A small encoder-decoder audio transcriber, trained from scratch: waveform 16khz input.
Rows from block 2 of the text decoder, named by matrix and row number. Rows with one number belong to one attention dimension. Each number is 50 + 12 x the weight over its row's rms, rounded and kept within 0 to 99. All counts start at 0. After the name is the row's rms in percent of the matrix's.
# v: attention query, key and value (stacked) (decoder.blocks.2.attn.qkv.weight, 768x256, the v third), inputs 0-85
# proj: attention output (decoder.blocks.2.attn.proj.weight, 256x256, transposed), outputs 0-85
v.176 099:32 31 59 57 69 40 59 59 51 39 40 55 70 44 53 74 60 48 60 61 50 49 60 56 43 42 62 48 55 52 53 65 73 55 47 46 50 62 59 32 61 56 57 37 54 67 37 31 45 60 38 34 56 60 40 66 78 53 58 55 67 55 71 57 54 53 57 43 52 72 28 57 44 36 41 58 63 55 49 51 64 38 48 63 65 54
proj.176 101:65 57 54 50 21 58 55 53 62 42 41 68 58 74 60 32 52 46 53 51 47 50 56 47 39 60 52 37 48 61 41 65 52 44 42 61 56 40 37 55 46 70 47 39 55 32 54 61 40 52 47 51 32 50 61 37 49 41 27 47 37 33 46 57 33 61 57 61 51 41 53 45 41 36 52 48 51 49 42 69 35 56 45 59 46 54
v.177 100:70 34 58 43 62 35 26 47 36 45 38 52 57 45 47 67 51 41 34 36 35 49 55 59 31 51 60 43 71 50 56 25 74 51 46 35 50 50 67 73 52 57 67 60 59 57 70 41 38 45 58 48 60 40 26 48 43 32 67 48 57 76 38 56 40 29 31 68 43 48 45 21 55 52 30 42 69 66 53 48 32 44 62 46 56 54
proj.177 103:27 40 43 55 57 48 57 65 49 49 52 64 46 55 52 28 60 47 56 56 46 49 47 33 60 49 52 55 43 61 52 75 48 51 61 36 40 55 46 54 69 42 53 56 42 49 45 70 73 50 29 45 33 47 58 55 65 71 34 56 45 11 66 54 54 38 33 46 53 51 30 50 58 34 65 38 37 40 53 58 46 41 41 51 71 48
v.178 103:56 64 20 50 37 54 47 45 40 63 50 56 26 44 41 33 43 70 40 31 36 36 60 63 31 58 45 37 65 60 44 24 45 62 73 64 63 30 56 44 44 35 55 33 29 56 53 65 44 32 66 46 58 62 46 52 42 46 56 59 47 58 37 50 60 46 44 49 61 57 33 47 46 47 51 58 41 43 52 63 50 39 52 29 53 59
proj.178 107:39 25 66 19 43 61 54 64 49 56 34 31 78 70 47 65 49 48 53 67 60 65 41 34 64 58 51 63 65 66 42 31 42 52 31 46 50 48 41 53 49 34 40 58 67 55 66 70 65 42 52 56 39 32 26 58 55 55 62 49 51 53 58 49 50 49 49 45 48 53 44 63 47 49 51 59 71 46 60 63 47 63 46 62 46 61
v.179 102:63 37 49 53 73 45 47 50 55 47 42 77 37 52 67 59 37 62 33 55 60 48 62 57 62 56 59 66 49 26 48 78 82 64 41 35 57 37 50 70 45 55 71 45 47 37 53 63 50 78 18 43 54 40 39 44 49 37 35 45 58 43 40 58 38 48 39 35 48 54 57 39 64 29 52 68 46 51 72 62 58 41 35 44 52 52
proj.179 097:43 44 61 63 46 71 36 37 58 52 40 43 69 65 51 46 44 32 66 44 32 43 61 62 53 54 57 49 56 55 56 55 38 34 46 51 63 37 45 56 53 51 62 41 62 70 35 22 63 40 51 46 53 51 42 51 45 57 67 41 50 59 52 32 42 56 55 48 59 20 30 55 35 55 48 35 48 33 41 38 64 60 52 84 57 57
v.180 107:53 67 55 27 49 57 50 44 47 48 66 49 65 52 48 55 48 24 44 33 49 54 38 53 47 47 57 52 66 44 54 55 45 58 39 57 51 48 43 50 49 56 56 40 33 46 51 48 75 39 66 48 56 53 56 64 63 55 46 49 66 35 44 48 19 63 57 61 45 49 64 72 48 45 27 42 33 80 47 65 40 32 42 35 52 51
proj.180 111:57 33 55 59 48 34 52 41 35 51 56 59 40 45 55 66 56 46 69 27 67 30 38 64 38 51 43 73 51 63 50 37 72 58 65 40 31 53 56 36 59 43 54 42 44 40 59 40 48 50 48 48 40 39 43 61 30 63 46 55 40 53 43 29 70 51 29 55 68 72 43 30 50 46 59 58 50 50 46 47 51 74 56 35 45 48
v.181 096:47 55 44 63 76 45 25 55 55 16 49 44 31 54 74 57 50 49 51 61 60 49 70 71 45 42 41 55 66 49 70 66 56 40 31 49 40 58 28 47 62 58 76 51 45 77 61 52 61 56 39 43 40 41 34 75 58 55 62 45 50 48 45 57 58 56 55 74 56 49 47 43 46 66 45 40 57 37 52 53 58 64 69 41 50 55
proj.181 098:44 64 50 63 51 60 67 41 45 72 67 45 51 43 40 66 37 66 53 47 48 50 40 42 38 44 43 53 61 57 56 61 58 74 55 26 52 49 56 48 42 47 44 41 46 18 63 36 46 38 79 64 68 52 40 37 62 60 39 61 44 43 49 46 41 48 57 28 53 34 36 26 57 39 53 60 68 45 58 44 39 44 25 55 46 62
v.182 101:55 44 61 40 40 43 46 52 59 49 41 85 57 66 54 40 40 45 50 47 49 59 61 50 53 37 64 71 48 57 57 71 50 45 54 47 45 39 40 49 49 26 55 48 54 59 58 37 46 68 52 69 55 52 50 45 51 64 47 48 53 43 40 45 49 35 49 67 36 58 52 41 50 49 49 51 69 32 41 76 54 43 44 22 53 48
proj.182 102:44 58 39 74 57 40 57 50 40 48 50 50 36 45 41 45 54 60 46 51 46 44 50 27 59 59 63 52 41 49 48 51 32 71 65 63 31 63 53 59 41 61 49 13 42 47 37 54 39 61 62 35 31 53 29 55 35 70 53 60 40 60 69 37 30 56 45 53 68 54 42 63 58 38 47 81 46 58 63 51 64 46 58 67 31 52
v.183 100:76 71 46 64 66 61 72 59 58 64 51 54 35 38 27 45 56 41 57 71 61 30 24 50 54 55 49 50 46 54 56 50 72 59 41 58 55 51 52 57 39 52 64 21 45 36 44 49 56 54 47 63 50 35 53 44 26 72 38 46 49 36 35 45 40 67 51 61 57 47 65 45 28 44 24 42 48 79 39 55 51 37 65 56 50 51
proj.183 107:39 62 41 48 28 50 47 56 53 64 54 54 90 41 64 58 59 41 76 43 59 58 55 45 41 45 61 60 63 40 51 54 41 57 51 48 48 56 69 48 49 63 67 33 52 51 59 39 53 51 42 40 57 75 57 52 55 59 45 35 64 49 42 45 48 43 39 45 34 58 41 25 53 69 53 60 61 42 66 55 48 69 50 59 58 63
v.184 104:62 64 53 58 65 66 66 36 68 57 58 62 73 47 42 39 60 49 48 49 51 53 72 58 62 37 43 51 58 70 61 74 78 44 53 65 33 78 41 61 49 54 44 62 51 37 42 67 52 39 16 42 61 49 57 64 57 53 46 62 77 37 64 52 51 49 43 52 43 46 59 28 37 50 30 55 49 36 48 60 52 55 60 53 49 47
proj.184 106:34 57 38 54 50 55 58 51 34 53 65 35 55 62 57 60 40 49 62 26 38 61 35 58 13 66 25 63 47 60 57 34 49 37 52 42 57 41 37 49 46 27 46 58 34 69 55 59 52 43 62 30 34 54 60 52 57 61 65 65 41 60 35 48 24 55 60 72 69 65 56 55 47 49 67 49 39 48 47 41 54 63 48 48 51 56
v.185 094:53 50 32 49 48 69 40 41 42 26 48 66 62 48 35 39 30 35 62 35 53 29 35 50 42 63 45 60 38 23 32 40 46 47 63 62 43 50 63 61 40 36 54 54 26 61 26 40 35 37 68 64 60 51 58 54 50 64 59 46 32 42 59 54 53 65 55 29 34 48 68 65 75 58 50 49 49 55 62 48 30 33 64 65 60 38
proj.185 092:39 44 58 43 68 44 54 27 43 44 53 63 26 59 42 59 77 50 40 49 47 44 46 59 50 38 37 51 51 63 58 70 48 45 55 29 42 59 58 35 39 31 68 73 36 56 65 67 25 54 66 65 66 33 57 55 49 15 72 46 46 49 47 41 44 30 45 70 62 55 51 47 58 72 49 43 42 52 40 58 66 52 64 43 46 75
v.186 100:65 39 64 50 36 57 67 22 76 52 39 43 38 42 44 52 49 52 41 61 49 47 42 50 67 55 36 26 46 45 50 48 49 47 42 53 40 52 53 54 46 46 43 66 87 64 59 53 43 46 32 38 42 47 51 65 59 44 51 43 59 40 32 48 52 34 31 52 54 40 41 56 79 68 43 46 58 45 43 32 71 58 50 53 58 38
proj.186 106:36 63 48 33 46 84 52 62 33 36 55 51 28 42 47 36 49 49 52 53 47 68 61 46 44 63 72 30 67 35 49 65 64 53 44 69 72 57 35 51 50 35 62 53 54 40 37 48 45 62 55 69 55 67 46 60 42 30 43 42 34 50 48 59 41 43 56 56 47 44 57 37 42 40 59 46 52 54 54 48 55 55 49 46 67 76
v.187 092:59 52 38 55 21 34 68 34 50 53 56 64 27 55 78 40 32 35 35 48 68 58 62 54 50 54 58 48 50 34 32 51 66 48 67 47 32 42 56 39 44 60 40 53 54 44 62 51 57 63 40 42 42 41 48 83 59 60 53 35 45 51 48 64 59 54 42 39 58 31 60 64 47 41 45 53 49 50 48 73 66 59 53 51 55 49
proj.187 095:37 38 66 53 47 64 53 59 43 61 44 70 47 40 28 33 32 66 46 48 48 58 40 51 55 57 29 51 63 60 60 40 55 52 40 49 48 50 47 56 63 47 46 33 43 50 52 54 58 41 35 74 36 57 36 55 57 17 48 63 52 72 32 45 24 47 49 41 66 49 34 41 47 58 61 45 67 63 54 51 47 52 69 57 53 55
v.188 094:49 47 43 51 37 43 64 56 76 37 41 38 44 43 60 60 32 60 64 57 65 39 66 70 64 74 45 43 51 31 47 29 39 56 64 46 63 55 67 50 44 70 63 48 38 42 43 40 55 48 49 40 43 38 37 44 47 75 51 72 66 64 77 66 75 68 41 31 53 27 58 58 54 41 57 70 44 49 58 50 57 55 56 64 40 44
proj.188 100:59 53 47 58 47 80 33 47 37 32 52 58 50 55 36 49 40 45 33 43 44 51 49 62 35 51 42 52 74 82 58 40 63 61 40 69 56 35 34 28 65 65 39 50 57 42 70 59 48 57 69 64 74 48 56 58 74 29 40 46 47 35 47 47 45 31 53 45 44 50 51 42 50 49 52 22 49 63 38 55 54 53 49 44 54 73
v.189 106:67 53 47 54 40 53 49 70 59 63 63 53 54 72 54 52 50 73 70 59 52 40 51 34 43 37 45 33 52 50 61 26 56 43 43 81 55 62 56 35 42 50 45 34 49 43 34 68 82 35 44 65 56 74 55 31 40 61 53 41 73 35 57 46 66 49 53 62 36 50 41 64 69 54 54 54 58 63 41 32 51 59 79 48 71 20
proj.189 105:41 60 37 37 54 62 32 25 46 44 40 65 57 38 32 50 54 50 56 58 57 51 61 61 45 53 62 50 67 48 53 53 32 52 54 42 27 32 63 67 46 63 70 56 56 50 52 36 59 62 48 38 41 47 55 46 69 47 51 48 20 24 48 44 41 58 49 74 55 32 64 47 42 51 65 50 51 61 50 50 54 72 50 59 54 58
v.190 093:48 42 44 51 29 57 32 53 54 44 54 34 48 36 64 56 70 45 30 38 51 58 47 49 37 53 35 42 47 62 54 32 43 47 38 50 21 38 19 42 59 55 47 51 31 70 43 54 46 57 67 62 61 61 54 56 66 46 57 35 67 46 60 26 54 49 25 52 44 27 37 60 51 45 72 51 52 50 66 37 58 71 69 66 51 66
proj.190 098:44 47 61 73 49 40 30 47 77 27 38 53 42 69 59 53 40 70 40 43 54 58 64 50 58 38 60 68 52 55 51 49 80 53 46 41 43 46 56 68 44 57 51 45 82 29 35 43 54 42 47 39 54 43 38 33 39 53 43 77 72 54 41 45 40 40 31 40 44 71 51 34 30 56 44 49 26 19 36 56 51 28 50 39 53 43
v.191 097:53 41 50 50 50 68 66 40 47 52 43 55 59 61 41 46 57 63 51 87 57 47 41 46 39 39 58 44 50 56 54 60 45 34 55 19 62 47 44 48 53 54 52 51 59 59 29 61 47 59 36 60 44 53 40 66 54 30 58 38 52 50 57 47 73 53 62 52 45 52 73 54 72 52 45 74 65 71 58 60 44 38 56 41 62 19
proj.191 110:39 42 43 40 46 53 44 38 54 59 69 75 66 35 75 77 40 43 67 42 37 46 40 57 64 62 51 53 48 50 56 52 61 53 47 63 43 77 56 36 53 35 51 42 56 22 61 40 45 60 57 34 45 54 49 43 63 52 35 38 42 57 53 54 45 48 43 59 69 23 26 47 50 37 43 49 54 62 34 35 86 37 40 79 41 57
v.192 080:74 44 73 19 52 55 60 37 52 64 43 46 44 38 56 27 55 51 46 48 57 42 65 64 50 51 57 40 40 65 47 60 66 64 59 35 65 63 55 56 45 33 41 42 65 68 50 63 42 79 53 51 64 57 48 65 47 39 50 42 76 47 53 48 64 51 48 47 65 57 41 40 41 52 43 65 79 53 40 65 65 55 55 58 52 61
proj.192 098:37 81 79 30 57 48 52 57 69 66 51 67 29 56 35 44 59 39 74 46 78 61 47 62 66 43 62 42 46 42 47 46 37 44 38 52 48 49 59 47 65 57 63 58 50 70 38 29 40 46 57 49 48 39 41 40 38 59 66 59 45 42 42 46 44 37 52 51 48 55 79 42 42 43 50 37 38 52 53 57 24 20 60 21 45 51
v.193 080:42 73 57 67 50 45 45 33 49 39 65 62 62 33 52 66 65 56 57 54 63 52 43 54 50 20 57 46 48 61 50 33 57 29 50 33 47 32 71 56 50 60 48 56 46 41 43 56 35 39 58 54 42 70 52 31 54 55 48 68 39 46 55 67 33 61 52 73 37 35 55 59 64 47 60 47 60 55 31 38 34 72 32 63 57 61
proj.193 096:54 33 27 48 66 61 40 31 60 34 41 27 70 28 45 45 64 45 39 57 46 48 52 31 49 60 36 75 50 44 44 35 65 45 68 52 55 40 44 55 65 36 35 53 56 30 62 69 60 54 50 55 54 55 51 52 69 56 47 45 40 52 51 46 67 33 41 53 68 64 51 30 71 32 61 45 44 63 65 52 73 45 35 65 66 59
v.194 080:52 55 58 43 50 55 45 72 59 53 38 56 56 48 41 66 61 57 60 29 33 74 37 43 46 50 38 45 38 33 46 57 57 29 48 46 61 60 51 30 43 63 27 42 28 58 42 59 26 35 58 69 66 71 68 66 55 40 52 47 40 60 59 33 41 63 40 88 23 27 45 36 34 69 57 48 44 51 38 54 63 50 28 51 59 61
proj.194 091:54 45 49 63 84 56 51 57 72 65 61 52 73 47 62 53 23 55 52 49 68 47 42 55 63 28 66 65 47 55 33 39 63 72 58 58 21 43 59 62 67 43 42 66 66 49 54 38 44 44 47 57 58 28 69 56 58 51 61 27 60 35 44 37 62 47 34 24 68 53 46 56 36 44 54 40 15 53 37 58 53 60 69 57 51 42