config = dict(
    encoder_arch='convnext',
    model='encoder-decoder audio transcriber',
    dataset='read English sentences (LibriTTS-R)',
    train_examples=15625,
    input='waveform_16khz',
    tokenizer='char',
    vocab_size=32,
    encoder_norm='layernorm',
    encoder_activation='swiglu',
    encoder_inner_norm=False,
    encoder_moe='top_k',
    encoder_drop_path=0.1,
    encoder_num_experts=16,
    encoder_moe_every=1,
    encoder_expert_mlp_ratio=1,
    encoder_experts_per_token=1,
    encoder_shared_expert=True,
    encoder_wave_strides=[5, 4, 4, 2],
    encoder_subsampling=4,
    encoder_layers=8,
    encoder_width=128,
    encoder_kernel_size=3,
    fusion='prefix',
    decoder_width=256,
    decoder_layers=6,
    decoder_norm='layernorm_no_bias',
    decoder_norm_position='res_post',
    decoder_activation='relu',
    decoder_mlp_ratio=4,
    decoder_head_dim=32,
    decoder_fused_qkv=True,
    decoder_bias='none',
    decoder_qk_norm=True,
    decoder_parallel_block=False,
    decoder_inner_norm=True,
    decoder_positions='rope',
    decoder_prefix_bidirectional=True,
    decoder_connector='linear',
    decoder_tie_embeddings=True,
    residual_init='none',
    optimizer='soap',
    beta2=0.95,
    learning_rate=0.0019,
    beta1=0.95,
    shampoo_beta=0.95,
    eps=1e-08,
    precondition_frequency=32,
    max_precond_dim=1536,
    one_sided=False,
    adamw_lr_other_params=0.002,
    ema_decay=0.99,
    max_steps=16400,
    batch_size=64,
    epochs=67.2,
    lr_schedule='wsd',
    decay_fraction=0.3,
    final_lr_fraction=0.05,
    warmup_steps=1640,
    weight_decay=0.1,
    adamw_weight_decay_other_params=0.05,
)
Rows from expert 13 of block 5 of the audio encoder, named by matrix and row number. Rows with one number belong to one neuron. Each number is 128 + 24 x the weight over its row's rms, rounded and kept within 0 to 255. All counts start at 0. Numbers have three digits each. After the name is the row's rms in percent of the matrix's.
# gate: expert gate (encoder.blocks.5.mlp.gate, 16x128x128), inputs 0-63
# up: expert up (encoder.blocks.5.mlp.up, 16x128x128), inputs 0-63
# down: expert down (encoder.blocks.5.mlp.down, 16x128x128, transposed), outputs 0-63
gate.87 089:108067106121139118095099127108083108139144135135131115136163122152128128123101128128138137152150118132123119113117117092072080140129083118126102165127124109122104164099136127093122125150158106
gate.88 102:127086155103103119089149148113109134123128088144118121100175151132135105147144142143106174142161128145119142132108100088137133064124148180155123109116110107105093148127135125079135153125137139
gate.89 109:125066105127137182126111107080103110120150121109144111096141078141137148133153086141113114128125121086117136156113142108105110143126108107148155152118074096100102120105116130115140145091165109
gate.90 099:145152139149125111072143144110128109098130152132153079120089105166108122100159159152104122142103137033151147158140141095140106175128132124121171117141137122137124154090094169158124119129112134
gate.91 100:148091111139081135126087152098132123123121155067134094133120119110112146150138106093132108131127141151112078130126101131124167130113129118127087096123127115135141121130138118120071142113146160
gate.92 099:085076130136125118166125102131124124113161105098168119121124116106105137099170121125129114115084135105148144136161167157117118152081122110106071108116119118109122096143144134139140139113138126
gate.93 102:128098095128138162112213108107143101138113150118122108161138131126115141124153123118118120132059157136132104164116127186105128155140123147108106063132118160125128172103099119165159096115139168
gate.94 103:130148122103126133133132130134148106143186139116145152125148154095069126124186104128173161148104128123156160094107155099090190095145135101162136131113140110138141110144133179129096141128134133
gate.95 105:163114089099113109114123119101114136182133142093135157101143139204092128135147165163101124121118168135111108153144121117125128080086115125141099112119107139108069124105131140142104128102141132
gate.96 097:153105147111141121120127128118103178120129117119116111138145160156074152086126116136171138104093124144098099104143125116087158128156088114160127120152121117144100140092117200070129092148124096
gate.97 109:142158140145123114133118123092131119141132133137138173108163125067107166086154138157156117118122114105162117125133166070084127126157107107139094131077135136126125125117129141106148120111133144
gate.98 098:133060180168111137122097111088074120136087136085134111138120134100136169113111182151085120121142112106163149138148149119108095123098137100108130095127149131093113089151112123134144132130092149
gate.99 086:101108134092103127145148153106121141097176099112129093155113121111147172119158155130142142131098098142102101120103152121153073144133109148091129111185080161088159174146115086085145125123153073
gate.100 088:121169146117101139119146126121128165099142137113083057064126160112104117098102146168122154082110143160133144101109118152125167136170126105140135110118124112139124142127115101130129113136117128
gate.101 116:144122111129155120143085120177104141143109107097102130107145119142183117075121137123109126131089090155127130107138092117143116132107173129186136092147075126130097135144160072154110137114137126
gate.102 093:115140148161158105152112115123119089131120112078147112133136128100134142139129145114138082113112111131144079158109105122103082103127129141142146109060139157112165148140137129166124153126139118
gate.103 082:124116150124129143093162138112154132142099098095127116093103135107133108111138158121128138120122145140124087111161128126120124135083128131112134117132075115149084142125099153176134141158120141
gate.104 111:139153108080131118093152154132152139121109146138157149119098178103082119064149112141121112139111127089149135090089145142115160120153132102139111154145095167116094133153083133126116147122140111
gate.105 098:087149101133136160115137118104155107142151129114106146132097133080107132136148156152160158151100140132131120142138164099144129154133157136130127115120118142115111160137156096109071143123123106
gate.106 098:116106110132126154141165138097100135112099128140184120112136165127175152130109162154160113122141104147070114144136137113110111098149112144148112160154128137144110160103095156134151159119119137
gate.107 104:120146183118132114143129122093101118124165157162140104121131129097125142097133137066105141132139098107136107149129099134149133127150159185132125080073137156149117136137104096108081105117126050
gate.108 094:140152098121124101143179124133156104144138148163144138152120136123123130118111152127165137142156107124169173130140132133121157133168125100108141163118076127171121137105136124113155123097153116
gate.109 100:117129133114153154141094124178125123155146124126138157099106154107118140122125128149128107147130166134091206133133124153140143141123118094106138105141144107124143138117142135115126086047074120
gate.110 106:134106092129151114161106112124119134154116108148110058109098143163164139111153073146110145130082167137168161120089088143108115124114125133147160129149134092142141109120133137121123139134138124
gate.111 099:124167147092147160137181095119119113084117166096127110129158163145124138125144151124159117106114114102117135113100095114151144121117107125098136150169149146129141128141107146144116107096181108
gate.112 109:123107117134112121120176142106114118096097152113149127102151103129134118131151150098115132044123096097113146158108115161096159115123074099116156101156134131143091082116118113133122137074109158
gate.113 086:150168120113079169072134112108152147138119104145136106148087122102134107079118127127115097165099164155163119115093114131105125103146148148104148109160103129175154114105118111121146143141130090
up.87 085:143184150140120132153149104144171146122115108129111152126115160112125135126141146137118113121120131139124131133137135174174172121130191111138139106108125140131173095145135115156108121089115169
up.88 107:148106094131112090129070130143111114138166128129132128168162120161140090133139153117115164134119113154126104112137105137117155141184056134125157173141116141101141110184120130172129141148097138
up.89 107:104163112132119106161095153127140107137163132110122128145097138156149146168131147134157158130120126129143141136132125129125144088104159127135148116101144135122137132095136127145075175100105160
up.90 104:116098099121140128143129156102088133133152104152109146149095121087132104147126142057112121160090134164113173111129099137128165104147126202147107149106147119111141140136137103113114150109097114
up.91 100:124170107098171122165151122149113132149115104144116147115169131175128154131129140145127157147174134155159123122144111150124126097152174148184131159129126140144147157097139123112128082112120125
up.92 093:113126142102129169122143169121111115136180118133146143093141152105137115151157144119135128123164153103117155116094131110113122144099109109110139094077073142121144119170130109105072150118137155
up.93 112:114155142109146113113113154182163131115163139132152115121110111098135166155131138144119141134120111143140172101106117081131117126141103151133155167138138125132107157159157129104128115161101139
up.94 105:144171138175122075132087124111125110129118122104125143147167119109109127154144141131111091126117108094130123127139158122096129130096145156076118148109148118105090113099103114158183135113113131
up.95 107:106162119104118098114178097121150098160104125082135137132112115171101178140092108113142145136081159100156127174124131111086111088141136118115126109123096167087055135146152163151106088123132143
up.96 100:162157150138144150110115060148112157122122138129124149115101119107191139162158117132087154102169152127141107110131156130174134102127150136127086148146154146149159149135113121161120102145103125
up.97 112:150160132112131143098121141082152099163153106142122161122170121117112119135134107149141138107143131126158148110168186101126127149136112117131073136043137124154174104151115159149108157144169118
up.98 101:149117156162126139089104126098097110159092125110124116124114136075118160125127143137074109093139140094146158130122120105099098141123107126118152100165155105110129105151096130110139108132093161
up.99 080:161145115133154097158109112146144114175121164121124144105128158148097115159112100133102107100109174157169140148155115104101159117111106093148123147097135117149112129108135182157114108151111183
up.100 099:117127129145145106113156135160123145138114128133106132115102118139109117112119117132147110109130107106162088135172097143078141071111181182144102119134130151105099120104083143121180111139111123
up.101 119:140129107138147141110097135138140130119080154105121113104094156122147089089108137133081121145124111127119160124116114139138109130117208109197140117151116129149134132154121091151122127123162137
up.102 095:117175107128115100161153117097108132130104136160128147118104119097157155115104124102111126119103113085105113144129118115119136124151135111162115105148162163139160080131134147149120078132114126
up.103 080:129117104147143117158073116117141155146164135153123152131144132177119146114160137157142086145112145119119180142117159121107117155167109125129123145143138135106177119127131127071168090148097117
up.104 110:115130185144126069139111102159124128134133151137107101144167096157134140173122106141162127126136130188097106115158098098134090161135110131099139112125122158125182125112197117133135114122101154
up.105 088:085138157150135114131111137170156083115109135118105136132132102130137122163138155144128138142127147164079145152105173064051106157098131128131067117148139147106162133154165096135144063152094141
up.106 094:093114161117143119123113126170144113154123116091114114058091134127110138163141100114135157108118160114154086142144144162141114136125128102141087126151094142102133103136124105116138144124106101
up.107 104:135126158134132123142106146084058117127172124108149092124115147088131143132148164091115136080142094090157087130097113145137130138147156161140102074093161111201109112125144132135139104143139083
up.108 102:133133115137128120111116116100144114101163127149147141106114142114106150104089114127137127133137139083114181149153146116142172127108166145127151166129091124118114161146150151134114140079110129
up.109 095:138094152151125092117138133112143116094089100094162095122103113115149118119127079115122116136096130121126098096101126123125080119091131151190130164143134183125118090132125112142128147191111121
up.110 107:140136103119166096175104122117096120101092132108144094140124114158160168148161091158118134131100173121184134086101126167125092140131115120094119144126129139134148121126098122086108130162134131
up.111 097:147140127159120083158133141099126169108117163135161136158152126129116129121155106123136129124097106128163151121145096118115107168145161137127110146122105116139174095097124157133150105130124127
up.112 103:126157120117093114143093117113125125128163128146122155167135138121152054149116132103111098182119179146131110106145132099150079152150136159117140182079098135129158162151100143125143127145144123
up.113 087:117167120094102113141140142119126144087163131103122130153097119102091134097072159139147121147129152074140097129125155128151129142100162105077141104159115160133114134069097138148134107123144128
down.87 100:130106105142136109086095096114101089143115132114123119184131153118138131090128133104084139133130111148173148120113110129121123146144127122127137098134153100142069157138069113155145086121139163
down.88 102:130171174116119139099107127134114122066089131109194111094107134117132137144139172135160127108100136095121134113138144135132153144120150137148129099120133161101140160093078117145125116193144119
down.89 100:119133119179093105107134113125101103138131124109097100161111130098135146117114122127106189130171107126143131146160137126087137141164122089128099157096110092103143114066087144158152072085131119
down.90 101:142166119113093168146125146118115133120154145081120118116122133133148123114121106151129152107180095130100101158125145153120103165150133133136143127142173135139102118148143070138178122172111146
down.91 103:142156111160128145131111162152146159140130093128127133147095157129145143102123100107119114132146139187144141126091132124175129109127118125118136156156094173130132139157149135120115148127174072
down.92 089:113114120125158127076098153110115132128123129164173094102161113117138120074100118135149121108122149103139136134125215128069091139141170128108097122144138101147132112162136092085181103107096119
down.93 095:160120136130130135139116124145111150128103114119185139106196110137124135132124190098120117134141121137114140118154108117116145115149132171172176131106121117118083165114110094105112084174183111
down.94 102:109162131108113157133124108129139122079138151167113105138144138149160110102099145126153118125123138101103155155122100070117108151120159109126184118126124129085141120134129108140141117140111157
down.95 093:125099108177128156144088134125183087135122144139119153140135145146163115166140092118120130127125116110136120170123102126100140168086141170129115141142125114090128102155143180129153096127082143
down.96 100:149109194115112176096113175123141081118132129103142117124149117130158103131085154118114101155133130129168135116104117150174098115120097113161138130131121089156139078087151112129137156090106131
down.97 105:120138113158149114139169120100117154125101120141113135146099144177125143137085102126139123110162132128156128121171142110108098149142130128137115062169108106091132112161135148137141073110201164
down.98 099:104110139140101082114111153075127126142142114123137130083145143169104130134105117092125093140155128119170136149132148151130180134130114165095147141134087127113119139116151125139105148138106158
down.99 092:144098151102153146124145104113118105120149142140063077079140124130092129148101133105145131140155122164147117155106097122101141154100111136127146124161119166134127126123113103183132144127131149
down.100 096:125162161157115112157102136108182127144147148096153137127176157147135079127155135101115146099141127149093122123153121096139121113136177136148099117109129119118146118157113118124160143127124128
down.101 124:147139124108147131130094118139129150100137098140131133119128151140142118108152127162143127120132090177144100138079129159144146106160167120146110096143122169125148119166091164104125071128159144
down.102 094:140138170134130105111149077119102120114138175105131126097183175151102114115143157078108142089147092056185149108135111141109164104133100172159094132098149113168129119112097104109112125148142103
down.103 093:130154112155102094114162147144082141116119140074173130119096155100106138142124154071138147074137138120164149124151144155121108120119114165125086091134135141151113085119122135122109128121126091
down.104 103:141076110134086138132096132092143137130127107121135105098103134154124132111189133097102146110145138104109138132121178150146093154141089179140155142115154101132135147106156132167173105184083111
down.105 091:167127176136133097112155147096182146129136137131151101152135150151147079141110163115120098149132125160096131130126120133130093100162108175125101102130117126063118115113129131127144120158178151
down.106 096:127115113132158136132119175092115103113107140097084124137124138152141113123117133206136159138150147102146155138190151159179113160107100106122133112138155139151139173090131168130147108107132147
down.107 110:152090169117097152154151083122156191156130124060150138122106121124113153106130109092156116098136123137108119163145104115114105179156150155089135111150154127130109152120147171066141128143096101
down.108 100:113127162184120130127124117110119137098137114133147125154144110135102134095072140104108160150118110149080126130170147137118139116131153076120143132123130139136118122196141086142155139133130155
down.109 098:097092124122127118126131143127151146104111154099160108171118103162113135132133103147165123122101120155099136134098146150109121148127096135121137126142135145117154101144188174100119144105142168
down.110 103:118118116115128111113135104149120079128122114104111137078143096121122133143101178085098093143094102147175124131135127139107139144169089168150137163143112138135174118070148126122179141159113125
down.111 103:077132086126095147144122148071106080165100166145125130144120140111156100149133139173142116105147107110121140147124155118149123132146130153133078107119147095092096143127103112156108152096123119
down.112 103:144142161139071141134149105128139094112166142096153137126185108129148165161093138155137117125153078139101167140156130119122134125152117111164136084106085129070149108124156093118144106105125106
down.113 093:102129117088124171144159125134138131140122139156127071115122077146166092146127194143147127129151092078173174146080149104126109099165097107157139151101117088117114137121121116126139154107122156